python train.py --train_examples=26041 --n_mels=40 --input="mfcc" --num_classes=4 --arch="convnext" --inner_norm=false --moe="top_k" --moe_every=2 --subsampling=4 --width=320 --momentum=0.9 --orthogonalizer="newton_schulz_5" --adamw_lr_other_params=0.0016
Rows from block 3 of a small sound classifier, named by matrix and row number. Rows with one number within an expert belong to one neuron, the router's apart. Each number is 128 + 32 x the weight over its row's rms, rounded and kept within 0 to 255. All counts start at 0.
Before each expert's rows are labels from the 100 clips, of 14976, where the router gives the expert most weight on average: "top examples" is what is common among them. Only what is clearly more common there than usual is listed. The data: acted Russian speech (Dusha). In brackets: how many of the 100.
# router: router (model.blocks.3.mlp.router.weight, 16x320, trained with AdamW), inputs 160-319
# gate: expert gate (model.blocks.3.mlp.gate, 16x80x320), inputs 160-319
# up: expert up (model.blocks.3.mlp.up, 16x80x320), inputs 160-319
# down: expert down (model.blocks.3.mlp.down, 16x320x80, transposed), outputs 160-319

# expert 1
top examples: emotion: angry (49)
router.1 [119 159 125 154 115 141 126 166 121 171 159 102 107 140 102 119 163 165  90 152 116 157 113  92 159  81 154 146 132 174  54 120 185 180 139 103 145 149 152 145 154 104 142 102 175 117 166 111 147 161 168  96 170 133 167 100  99 116 116 112 168  86 161 131 128 151 132 172 187 136 161  67  71  88 109 119  99  70  67 107 184 104 189 137 144 140 164 152 129  81 110 136 156  97 184 188 124 144 170 155 145 175  89  89 108  56 122  77  99 113 173 172  95 101 142 133 226 164 136  82 117 141  57 132  92 175  42 122 136 153 171 110 149 130  84 123 163  88 141  91 109 159 165  93 113 133 109 141 195 117 141 121 144 220 139 167 125 150  81 150]
gate.4 [128 114 158 109  99 145  98 212  90 165 157 151 146  92  83 152 136 133  92  93 101 146 113 165 131 116  99 138 134 110 159  66 166 155 106 102 110 168  94 173 153 168 107 129 125 118 148 137 119 107 137 196  94 174 172  98 108 183 201 124  89 154 144 127 163  49 124 144 144 117 102 185 131 173 114  95 127 102 170 133 162  90 141 103 121  66 120 185  91 136 126 106 136 105 131 179 107 132 103 106  82 149 146 142 144 117 168  78 135 127 174 131  93  83 134 160 131 148 149 161 140 176  83 101 136  96 135 124 123 140 139 155 130 145 102 211 126 144 123 128 119 150 142 119 172 166 132 136 137 131 168  94  59 112  60 137  96 148 146 148]
up.4 [ 98 128 203 114 127 128 134 129 141 170 115 129  99 100  74 149 102 124 133  99 145 138 154 122 113 109 159 139 132 165  81  26 132 244 141 149  81 105  63 122 122 199 149 126 131 125 121  67 132 193 182 119  99 155 118 102 154 180 147 132 194 148 178 164 179 153 113  82 127 119  90 106 155 127 146 110 163  93 108 164 105 128 122 130 186 132 137 153 118  88 163 129 117 155  85 170 117 156 135 126 135 122 144 126 157 112 141 135 124 141 176 101 109 114 162 137 181 118 158 159  86 172 139 142  76  60 130  90  95 150 135  88  91  92 110 205 112 134 130 110 157  95 108 173 178 131 177 181 113 148 168 107  89  94 101 111 122 139 140 132]
down.4 [127 204 153 114 192 119 137 192 162 126 136 139 111 169 121 136  96 115 149 106 129  56 109 177 174 127 189 120 170  72 161 178 154  69 138 117  96  80 167 147 105 126 154 133  82 119 109 146  90 128 122  89 150 170 194 129 145 119  74 124 124 140 149 148 118  89 173  66  95 168 102 126 139  35 172  96 156 125 131 104 168 156  72 137 134 111 111  95 129  58 101 174  79 169 169 107 124  99 100 111 161  79 128  51 131 159  97  85 114 106 107 132 121  86 172 136 118 140 155 113 145 107 123 141 132 139 116  79 119  92 146 118 206 121 142 133 118 112 114 104 160 133 127 165 143 119 115 131 133 124 120 117 122 139 123  74 187 114  89 144]
gate.5 [ 72 121 113 170 109 142 108 113 146 154 147  97 125 119 176 179 122 109  76 148  96 147 155 112 109 137 207 134 113 121  46  90 137 105 137 105 155  93 188 104 126 143 102 133 131 116 120  67 125 109  92 155 107 105 150 102  76 143 111 153 122  80 153 120 112 163  84 113 153 118 152  76 183 131 145 117 170 132 133 135  92 168 106 232 139 106 117  92 151 146  92 196 122 149 119 224 145  78 143 174  96  75 124 161 165 151 208 148 101 161 164 108 141 122 207  93 134 109 123 158 119  76 168 127 108 126 173 166 147 158 158 137 103 211 141 146 117  84 142 109  99 140  56 151 217  91 131 130 113 150 172  95 132 161 138 142 125 101  75 138]
up.5 [139 113 125  69 153 135 124 106 161 131  65 100 101 161 147 128 114 126 175 146 110 135  71 130 156  94 107 108 142 123 141  68 173  55 134 115 137  84 152 197 113 149 110 127  95 180 126 148  98  91  86 222 135 147 143 108 114 196 151 107 151 118  87 110  58 124 132 221 169 143 110 101 140 155 119 132 172 136 118 126  94 152 135 130 160 140 101 155 125 112 111 153 133 175 137 128 107  87 113 189 123 133  87 135 188 116 152  95 136 109 167 108 128 106 168 180  86 143 119 161 137  73 111 154 174 131 198 142 156 180 164 133  49 136 157 145 148 123 123 143 113 142 152 132 119 178 132  99  43  99 133  73 148 191 177 101 112 139  66 139]
down.5 [156 160  98 159 228 146 142 150 149  79 141 130 147 147 177 122 107 140 132 126  88  96 150 101 137 177 125 109 149 119 112 115 199 113 149 108 166 131 111 174 173 127 227 134 113 148 117 143 129 102  77 106 165 119 128 102 125 128 141  64 124  96 125 146  90 135 162 153 188 141 151 111 165 173 133 158 162 122 156  95 130 129 101 100  87  76  81 160 133 143  89 156  96 128 193 135 131 130 109  98 120 106 114  49 116 131 172 138 123 119 171 130  82 158 150 127 184 113  27  99 148 149  94 112 197  69  91 150  94 148 143 120 139 144 113 124 177 117 110 177 141 126  68  95 208 158 142  92 140 117 125 117 141 135 158 136 198 183  77 149]
gate.6 [ 67 150 146 139  93 140 136 150 159  84  88 142 111 119 117  68 127 105 135 184 138 156 162 127 115  90 164 154 128  68  42 147 103 127  81 127 146 181  90 154 132 116 169 108 137 180 119 144 194 137 125 163  98 139 173 151  62 125 153 138 125 161 112 127 156 136 109 155 144 135  94 165  87 105 127 101 155 112 114 137 131 108 153 108 104 118 118 127 166 129 154 159 125  65 161 149 126  67 136 171  81  79 115 136 115 122 133 100 161 116  99 115 136 149  94 123 167 159 153 170 159 103 128 122 149 135  94  92 150 140 170 110  88 139 100  58 137 149 138 128 114 176 118 163 144 100 151 124 138 109 113  96  79 154 118 104 144 160 142 107]
up.6 [157 124 101 142 157 133 143 154 182 175 140 126 136 111 105 121 174 121 143  77 126 133  18 156  93  38  80 119 124  93 131 104  74 140 155 180 141  97  77 169 154 101 155 169 147 185 128 163 147 176 149  81  61 143 100 158 176 130 113 155 126 170 149 138  86 134 120 178 105 107 140 202 110 100 128 132 138 105  74 126 166 110 159 129 108  88 142 163 177 144 135 127 134  86 140 143 184 153 122 179 138 134  74 167  70 135 137 113  94 105 133  69 130 155  91  90 166 119 119 146  95 126  83 160 125 142 145  75 122 167 175 128 165 148 161 114 133 159 121 138 109 148 126 190 207 136 121 139 176 143  90 142 110 143  90 114 114 168 224  92]
down.6 [122 107 104 104 165 127 105 206 119  87 126  99 149 202 108 133 110 118 156 102 108  88 135 168 109 157 112  98 123 157 146 149 179 121 155 141 188 137 181 186 141 153 174 154 178  83 146 117 137 119 145 119 167 123 138 101  89 107 163 161  98 133 121 116 118 124 165 158 171 150  87 154 109  91 150 133 141 103 109 139 133 113 151  76 151 136 113 135 107 145  85  91 102 178 102 186 130 150  94 108 130 181 138  97 138  98 113 164  98 139 121  85  80 137 113  83 166 146 141 115 109 135 108 108 116 199 100 125 100 110 176 151 155 163 140 132 114 109 124  70 145 144 114 106  62  72 147 181 142 130  83 204 131  95 124 138 208 127 114 148]
gate.7 [120 129 234 147 102 140 167 120 212 134  78 126 123  90 107 130 126 110  87 189  98 168 154  74 147 110  89 125 156 106 142 162 110 131 121 142 119 148 150  71 131 153 125  87 151 105  96 131  79 100 179  88 134 103 116  64 181 144 135 128  69  84 105 126 118  88 110 130 113  95 154  42 179 117  59 171  97 112 133  92 112 155 180 104  92 120 121 109 109 124 124 136 119  94 181 132 124  49 100  61 135 108  96 133 172 169 119 153 141 108 139 151 106 104 121 168 193 112  93  51 162  55 198 137  86 114 114 132 117 118 121  85  65 130 109 117 161 146 144 105 130 149 150  79 159 178 128 113 163 173 132 137 145 167  73 131 133 148 148  72]
up.7 [151 125 110 125  84 128  63 132 135 150 153 117  97 128 190 169 122 139 107 133 140 141 104 127 114 149 142 124 126 109 145 145 121 142 107 154 159 135 126 144 131 123 100 164 132 118 116  57 145 106  98 121  41 117  88 129 130 192 117 137 178 150  98 144  83 147 142 123  13 170 137 122 126 126 137 119 124 101 137 131 155 240 101 130  84 118 143 125 150 120 176  93 137  95 138  98 170 128 178 135 133 124 183 117 203 107 195 143 119 173 136 133 142 110 158 121 152  85 171 205 114 158 159 127 154 164 132 139 114 112 182 115 103 140 112 173 135  64 112  90 124 134 147 131 100 125  95 116 191 124 108 160 126 138 151 113  57 130 138 129]
down.7 [ 71  94 148 120 101 148 102 101  83  71 150 133  87 136  85 133 183 142 119 106 127 139 110 126 124  66 132 124 137 149 100 109 153  97 160 137 147 183 120 125  87 137 199 146 154 140 128 158 145 121 129 154 190  97 101 104 214 152 128  46 169 119 103 148  88 128 134  89  70  71 105 105 130 128 121 129 132 148 123 211 124 115 151 112  85 129 109 187  89  77 103 111 147 170 120 130  66 113  89 135 123  64 121 119 147 129 124 135 129 124 187 133 165 130  88  95 114 119 129 133 103 105 124 103 133 114  86 168 118 122  95 122 110  95 187 129 137  91  95  73 103 103  73 213  36 146 155 131 111  82 101 142 149 105 156 127 141 103 121 135]

# expert 3
top examples: emotion: positive (55)
router.3 [108 132 193 104 114 125 142 127 153 144 162 135 155 150  74 101 119 133 143 126 130 130 138  89 138  78 103 119 129 175 154 132 127 130 177 134 155 108 142 147 125 168 122  94 119 146 163  91 149 156 112  83 106 132 123 160 108 130 153 118 175 154 126 163 132 137  93  95 141 154 118 159 124 132 167 151 138 144  73 104 184 107 159  58 115 109 155 148 146 158  93 107 131 136 154 109 151 139 122  86 130  91 129 148 114 153  90 177 218 131 107  87 190 148  88 176 129 134 126 110 177 149 117 141 121 135 159 127 103 173 166 149 136 141 148  64 105 141 148 137 117 129  94 119 100 180 120 125 147 130 127 109  84 124  97 184  95 101 135  68]
gate.4 [135 121 131 150  74 113 120 151 170 108 111 125 111  97 116  75  97 127 129  69 142 109 141 125 145  46 119 133 108 120 147 138 134 151 192 139  90 129 131 152 109 152 131 173 147 134 150  76 208 120  56 109 126 116 156 102 150 127 131 134 125 161 129 140 147 114 117 114  91  89 114 141 124  57 140 123 143 128 126  88 166 119 123 151 156 135 144 193 144 164 182 187 138 127  84 165 114 183 159 123  87  82 159 171  82 138  87  76 153 109 160 158 106 141 170 158 109 115  53 128 166 104 119 148  82 173 110 178 127 129  95 126 131 152 111 128 130 147 126 111 193 128 141 145 140 146 165 151 142  90 139 111 132 128 105 100  92 100  87  97]
up.4 [ 86 119  51 137 114 133 138 169 150 144  86  71 154 112 142 148 137  99  48 154 138 130 129 115 161 225 142 132 124  98 201 107 121 127 111 110 149 177 130 165 122 138 131  86 168 175 116 150 125 117 121 195 148 199 103 105 120 170 116 103  98 150 125 128 143  94 185 117 160 131 150  89 144 111  94  93 109 117 176 110 111 192 144 158  81 144 137 215 110 129 123  93 112 153  56 128 122 115 166  80 158 128 148 151 126 150  88 123 153 146 141 134 101 142 146 128  22 106 122 104 113  76 149 127 103 145 127  84 169 109 164 111 142 115 137 148 104 145 118 124 118 173 125 125 149 129 104 139 137  96  91 123 138 134 162 125 118 124 172  72]
down.4 [ 98 138  81 113 160 109 138 142 195  56 133 144 130 182 142 120 140 106 160 126 185 158 154 164 118  94 174 129 163 138 156 119 127 165 127 113 180 144 169 113 153  38 114  81 110 102 160  94 123 115 153 112 119 109 178 109 102  93  90 156  96 136  55 110 141 172  94 132 180 155 149 189 167 151 134 181 155 115  81 130 125 128 179 176 138  72 176  87 111 171 159 196  99 160 136 144 128 117 122 146  95 135 127 102  91 107  70 130 153 112 149 131 147  65  89 122  92 102 102 130 142 173  78  75 192 106 134 130 155 109 114 172 138 138 152 110 164 136 130 134 106 152 109 186 235 128 165 181 101 133 112 127 132 111 159  99 124 114 119 117]
gate.5 [153 144 156 132 213 122 118 176 118 162 184 160 143 172 101  98 135 115 155 131 134  95  95 140 133  84 119 127 149 121 122 139 123 161 124  78  99 109  76 119 116 121 110 113 144 179 133 123  94 135 191 155  99  68 101 148 122  96 120 157  91 104 120 189 150 153 148  99  74  71 151 134 119 100 189 152 175 148 155  99  95  91  99  68 135 110 131 120 157 172 122 100 141 142  65 131 121 125 122 181 184  89  60 183  37 113 145 106  87 185 156  60 244 161  71 130 116 100 144 118 133 111 133 115 126 152 123 156 126  97 132  96  71  92 130 120 116 166 133 120  78 177 103 139 161 118  94 116 115 195  90 158 143 129 110 144 160 127 111 157]
up.5 [ 94 125 163 119 203 120 127 171 184 109 167  92 184 166 107 147 152 135 133 181 120  74 119 181 110  70 114 123 144 100 113 174 119 105 129  85 116 134 119 125 103 132 125  97 131 145 120 138  95 161 103 149  96  78 131 155 112  84 148 155 139 121 118 145 155 157 152  47 148  48 156 147 118 161 160 148 167 119 176 126  84 107 107  88 167 153 103 145 127 176 102 174 150 121  49 146 109 147 115 179 189 128  56 131 102 101 161  99  93 191 157 119 255 161  80 127  97 150 158 166 134 119  98  90 115 168  93 147 126 100 163 124  83 143 145  80 105 160 122 158  93 181 116 160 122 106  78  90 138 198 172 133 141 113 140 155 141 147  91 135]
down.5 [145 155 145 104 190 121  70 162 109 141 158 141 168 159 124 124 126 146 146 111 122 126 122  86 119 200 129 134 132  86 155  79  79 115 143 147 143 155 165  96 183 176 176 120 120 209 157 128 105  88 133 137 124 125 107  81 129  77  35 112 122  91 157 175 159 119 109 175 142 151 104 145 139 142 132  98 124 145  96 194 120 109 237  93 170 136 119 181 138 104  71 217 133 129  96 140  92 136 118 150 144 118 137  76 128 143 162 126 172 128 181 107 161  99 101 156  89 107  79 117 146 167 196 120 122  99 129 168 116 129 104 148 132 150 141 144 112  39 101 104 112 119 124 127 125 121 141 125 102 103 116 149 118 149 173 166  17 121 122 145]
gate.6 [159 151 182 102 150  98 118 152 173  90  98  75 112 103 133 127 141 106 150 125 146 141 148 112 142 195 120 124 135 100 198 143 154 167 146 118 123 140 173 101 174 149 146 125 115 138 146 166 150  75 102 141  95 135  75 151  99  68 149 114 118 175 165  95 119 145 175 129  99 140 139 198 147 140 130 118 135 139 187 190  85 156 144 112  91 131 118 158 124 127 101 192 127 141  80 119 150 133 114 124 129 126 102 114 156 128 174  89  78 149 109  46 173 132 133 110 115 107  81 196 110 144 143 126  96 157 164 138  92  74 171 111 156 150 130 125 126  97 126  76 121  87 144 116 196 116 157 115  76 133 187 110  71 130 139 174 150 103 182  89]
up.6 [146 106 133 115 113 126 124 135  89 115 111  74 141 161 106 137 110 160  97 114 122 125 166 175 143 147 179 139 123 111 101 148 116 120 130 169  71 176 131 140 186 112 145 163 190  98 127 108 106 166 116 112  77  61 131 117 101 109 101 131 159  82 126 195 107 122  94  79 117 207 125  93 100 120 150 148 116 125 125  56 155 161 117 135 111 156 150 112 145 138  98  66 138 128 175 122 130  30 131 133 122 163 133 162 152 113 126 157  73 152 128 166 108 120 164 105 146 126 131 157 113 130 136 101 198  33 113 105 139 145  72 134 105 111 144 151 130 159 117 154 137 150 146 114  90 161  96 174 180  49 125 110  86  95  94  48  75 119 119 144]
down.6 [147 185 132 159 110 118  89 148 154 153 139 118 155 165 115 153 169 139 167 160 146 161 107  76 135 120 138 103 123 112 139  94  96 104 171 114 155 130  97 166  89  60 206 130  86  82  56 132 100 119 170 183  88 193 163 149 178 127 158  29 165 165 121 117 112 161 177 165 123 138 102 105 157  68 155 178 116 114 158 107 126 135 134 222 130 161 217  94 183  94  69 155 133 140 163  87  95  77  43  92 130 126 159 164 111  95  87 138 140 135 168 130 133  97 200 140 149 142 142 150 147 102 175 157 109 116 176 117 101  82 136 121 119 160 152 134 116 100  81 130 174 128 114 146 190 131 126 100  39 128 130 179 153 108 145 138 128  91  96 121]
gate.7 [ 66 125 170 103 106 147 137  69 114  91 131 133 132  96 105 115 109 121 112 136  88 124 123  96 102 116 128 115 155 194 132 204 102  83 158 112 101 129 161  90 165 137 102 182 139 121 126  78 160 138 167 108 138 157 144 144 133 125  78 123 162 157 103 120 137 132 135  75 131  89 112 131 147  99  90 120 108 142  91 146 115 162 114 197 137  94 109 114 122 139 106 166 137 131 151 120  85  39 145 209 121 129 149 159 157 148 156 127 169 129 168  70 139 100  82 104 153 145 138 152 128 161 148 112  99  84  90 139 107 143 149 163  99 140 161 151 107 191 119 101 122 183 182 121 128 121 139 159 139  79 184 188 139 130  82 158   0 136  61 153]
up.7 [178 131 125 127 146 143 131 104  77 118 174 113 150  88 122  97 156 129 116 140  95 131  78 109 145 242 148 144 119 193 130 143 163 140  98 145 130 121 141 102 161 142 112 152  68 147 136  70 153 105 115  87 153  81 131 138  73 148 188 141 120 143  65  98 103 150 198 168 100 131  80 140 145  84 103 153 130  94  79 144 130 138 100 195 149  93 138 144 144 116 135  24 128 137  90 155 132  14 146 186 134  87 151 174  97 164 119 119 157 189 155  41 172 136 162 112  59  75 119 119 134 163 130  98 136  62  84 100 144  98 122 118 116 135  92 141 154 115 142 174 107 184 141 155 111 158 127 174  84 122 143 169 133 142 137 181 110 147 132 176]
down.7 [133 101 158 145 160 132 114 178 122 156 153 162 167 146 194 116 155 135 125  83 134 165 121 123 168 123 142 138 109 151 130 124 113  83  81 107 153 137 155 153 136  90 150 133 141 205 178 118  75 124 106 133 137 145 191 148 155  79 197 152 180 102 197 135 143 151 144 125 151  97 190 125 134 119 133 195 125 100 135 211 122  84 111  91 134 121 165 138 146 132 148  79 133 158  87 118 147 141 152 133  98 158 159  61 116 193 109 126 122 110 151 149 159 130 100 133  89  99 141 142 126 140  68  84 164 143 125 132 114 104 121  99 159 157 108 128 110  99 114 144 144 148 150  97 123 130 133 107 175 187 145 169 124 109 124 152 142  81 151 124]

# expert 15
top examples: emotion: angry (75)
router.15 [119 101  58  76 116  82 160 158 165 128 122 171 110 161 167 119 143 118 124 148  71 126 114 199 151 151 144 108 134 138 174 133  92  53 178  73 139 123 141 123 136 132 123 184 164 135 144 169  37  82 130 155  84 134 137 107 119 124 160 132 168 158 157  63 160 129  94 145 101 160 190 148  97 180 111 107 135 102  95 120 152 205 100 139 136 144 153 172  95 156 134  93 151 182 101  64  97 123 121  82 127 184 134  99 159 143 162 108 127 116 156 137 116  94 101  80 100 182 120 150 117 103 143 164 113 143 105 127 134 188 130 173 148 113 114  77 125 141 110 122 115  78 143 102 113 114 157  53 151 120 139  79  70  61 100  46 125 153 166 123]
gate.4 [184 140 132  99 131 116 115 126 154 163 113 141  88  95 163  93  80 121 132  92  98  95  80  84 166  80 157 156 175 107 144 121 116 113 153 170 122 156 116 136 142 168 108  85 157 137 154 116 165 133 242 212 111 130 142 126 191 104 145 114  53 123 157 128 131 162 128  84  84 138 158 132 141  85 141 181 151 126  48 179 184  98 172 109  88 173 132 109 125 133 130 152 141 126 145 139 115 145  67  86 115 141  46 107 135 141 119 181 140 146 192 101 164 115 137  87 107 130  99 138 144 116 128 130  85 111 165 165 112 123 126 160 132 160  94 110 144 121 129  89 114  88 107 140 141 125 115 123  93  71  76 106 109 152  95 151 135 136 167 142]
up.4 [ 97 130 113 121 122 120 116 134 135 133 179 140  83 124 192 144 138 122 138 138 120 175 124 135 112 109 140 116 133 168 111  83 115 142  40 133 145 141 126  98 112  73 127 144  97 163 113 142 112 184 148 164 154 142 159 164  92  81  76 132 165  97 112 117 141  99 125 196 171  38  73 142  75 191  89 117 157 156  89 153 136 137 101 157 184  81 107  89 154 129 153 135 153 105 158 113  99 156 176 148  88 157 151  97 103 144 152  92  95 114 143 178 112 131 107 131 155 159  79 111 135 188 122  65  98 116 146 168  97 159 101 137 112 160 144 120 137 147 135 130 131 138 130 207 102 125 134 152 178  98 101 133  79 136 159  67 126  79 112 105]
down.4 [116 139 134 102 116 108 167  97 173  88 145 178 157 103 129 120 185 142  83 174 110 116 128 112  90 174 107  96 128 121 139 128  88 154 186 126 135 130 118 167 145  70 132 124 121 146 167 106  86 120  51 151  98 138  74  73 201 114  94  85 101 137 136 133 117 134  89  91 143  97  91 160 123 102 117 161  92 137 156 138 157 167 111 119  58 107 137 171 129 200 160 124 136 108 175 129 148 116 152 148 138 133 129 169 106 175 198 168 106 138 123  90  92 106 149 124 169 150 205 140 129 110 159 149 147 136 148 107 145  94 161 138 145 124 131 135 134  75 144 129 126 168  75 179 141 126 148 132  83 128 132 148 126 171 114 104  74 150  95 127]
gate.5 [ 38 117  86 145 140 150 146 110 137 119  91 157  77 103 125 122 119 117 128 154 178 145 121 145 133  61 142 122 116 178 201 142 138 130  95 134 130 115 195 152  90  76 143 107 125 120 178 168 119 111 105 169 131 185 136 150 108 110 123 104 178 101 137  57 182 116 102 125 163 121 106 122  67 163 129 112 160 119 115  96 116 135 174 118  95 191  97 102 137 147  89 119 115 130  59 148 134 102 138 138 111 100 157 148  82 118 123 137 191 102  83 189 183 124 126 134 118 165 120 169  96 165 148 177 109 157 182 155  72 120 119 160 141 112 132 141 107 186 124 126 137  87 122  66 133  90 178  78 132 141 124  88  99 180 167 106 136 135  81 115]
up.5 [115 141 164 132 157 105 160 148 146 106  97 140 108 117 122  49 108 125  80 101 193 182 143 141 130  28 117  98 151 166 120 149 124 128 109 130 110 167 148 169 145  92  81  86 101 129 136 168 101 100  75 197 145 109 162 197  61 105  86 116 145 120 187  51 162 137 103 151 216  94 158  95 153 154 121  91 133 142 131 153 124 167 152 141 173 138 106  60 124 161 138 129 113 148  92 112 127 148 120 134 138 136 120 141  42 131 103 103 166 116 118 149 129  67 142 112  66 165 131 196 136 161 110 167 144 118 115 107 112 112 147 135 129  86 135 161 116 130 113 143 138 144 140  60  86 126 139  87 159  82 154  96  53 168 109 141 177 121 126 135]
down.5 [153 154 151 159  91 167 133 144 114 148 120 200 101 144 100 119 149 113 198 160 136  87 150 147 140 176 145 100 173 151 118 103 136 198 143 105 145 165 112 143 160 144 194 103  90 110 138  98 104 115 174 176 153 184  37 119 127 131 112 125 132 118 115  63  83 180 118 113  45 117  66 187 150 158 145 122  98 128 140 124 127  62  57  65 194 140  99 149 105 146 132 103  79 122 185 124  53 160 108 153  98 171 113 136 166  95 183 119 148 142 142 114  94  94 123 101 185 122 141 152 107 138 156 114 133 120 147 170 132 132 144 160  77  89 126 132 125 101 100 141 110 127 114 164 139  89  79 127 156 102  93 173 138 125  38 158 168  99 125 100]
gate.6 [215 123 159  73 164 116 133 149  84  42 157 139 100  85 104  90  86 117 126 125 152  91 102  58 123 139 155 139 125 151 167 124 139 152 192  97 152  80 120  75  90 165 121 108  76 104 102 100 156 135  95 158  78 193 114 132 212 176 171 133 169 128 197 139 139 208 153 153 147 191 119 100 138 100  96 125 158 129 118  93  87  54 146 111  94 138 122 140 128 135 149 115 134  82 125 144 117  86 110 115 136  81 137 124 139  95 192 128 151 158 133 135 180  91 123 196 105 155 133 142 125 126  91 165 171 134  90 120 124 133 203 159 189 105 119  83 159 154 116 120  81  59 135 125 173 136 123 114  89  44 112  67  71 164 145 125 114 122 139  66]
up.6 [ 81 155 201  95  81 137 155 108 124 142 133 139 169 195  40 107 138  87 126 148 113  69 128 111 125 116 131 137 148  90 147 157 150  54 147 137 118 158 107 176 135 106 116  97 136 123 133 156  76 113 105  89 105 130 140 151 140 173 141 135  47 148 150 130 120  68 118 107 192  80 150 146 106  69 100  92 131 131 195  93  93 130 109 124  96 120 145 101 147 119 151 151 134 140  63 139 155 154 156 122  96 148  87 157 139  92 135 125 125 177 130  92 114 124 174 152  69 144 120 143 115  84 141 194 147 100 159 128 142 114 166  71 108 138 119 135 137 117 124 134 121 152 133 136 158 106 169 128  90 110  89 228 164  99 129  97  95 157  82 148]
down.6 [173 105 116 109 128  88 153  91  70 154 113 117 157  85  73 131 119 111  71 137 104 133 152  73 130 110 133 122  85  94 146  96 157 251 106 167 106 123 134 111 129 124 191 128 117 129 163 101 112 133 143 177 154 143 151 124 116  77 158  77 165 107 146 149 156 137  89 160 139  83 220  98 173 186 112 103 103 135 134  88 143 134 119 175 158 188 112  89 100 126  82 151 176 141 139 131 128 120 174 130 113 179 138 196 132 152 157 151 122 134 142 141 146 182 138 118 106 107 116 101 126 134 160 137 139 136 178 143 105 156 102 177 105 129 115 110 149 147 102 134 122 119  78  68 209 101 101 178  72  70 145 137 133 118  91 194 153 143 127 131]
gate.7 [153 135  90 124 125 133  90  96  13 191  41 161 152 159 158 121 177 135 115 126  81 127  85 204 120 121 133 140 142 141  77 139 189 149 122 105 144 133 124 150 118 161 128 132 100 170 141  92 152 116 138 135 134 177  85  83  77  97 117 122 108 117 131 139 112 117 154 137 150 133  90  58 112 141 129 163  97  98 159 151 163  91 150  96 170 138 137  82 139 108  77 126 123 143 196 117  93 113 122 145  94 114 134 102  59 120  68 115 179 153 153 126 102 202  99 147  83 148 121 115 146 142  93 113 117 157  70 191 118 126 198  46 173 134 123 111 121 136 118  69 119 105 128 155  90 128 122  96 170 103 119 124 104 222 125 128 179 144 116 141]
up.7 [101 128  81 157  96 137 167 133  62 125 147 117 125  92 140 123 157 118 100 179 159 157 145 121 125  51 116 152 119 165 110 142 150 144  61 122 104 134 143 139 161 162 120 114  92 127 112  80  85  96 103 149 173 134 140  51 124 116 102 139  97 114 210 156 164 102 124 130 122 147 130  76 148 109 183 138 104  77 136 122 136 142 108 152 136 151  96 125 164 120 149  92 138  92  48 172 132 154 119 145 102 148 100 136  49 160  51  97 113 169 153 124 114 162 118 151  94 140  91  99 170 170 158  94  34  84 112 118 115 124 158 157 173 146 141 101 157 120 110  88 109 109 114 133 109 148 138 172 105 132 152 146 145 120 108 147 198 149 137 128]
down.7 [119 158 131 127 199 149  85 145 107 155 110 145 188 147  97 147 150  84 120  30  85 133 155 120 107 174 120 121 125 116  82 120 118 110 103 119 167 119  65  92 126 119 163  82 132  97  63 175 117  93 148 101 144 113 115 110 134  71  70 113  92 118  94 124 136 128  65 148 122 143 117 123 164  75 118 130 158 135 140 184 133 141 102 160 125  93 130 156 118 142 104 188 140 120  97 184 174 136 112  95 101 149 151 166 112 161 146 116 107 122 134 132 155 135  88 142 110 119  98 122 156 107 165 138 152 128  59 133 139 192 131  78 110  88 116 110  99  68 135 139 203 177  75  98 133 133 171 148 159 148  75  38 120 103 109 119 154  94  95  91]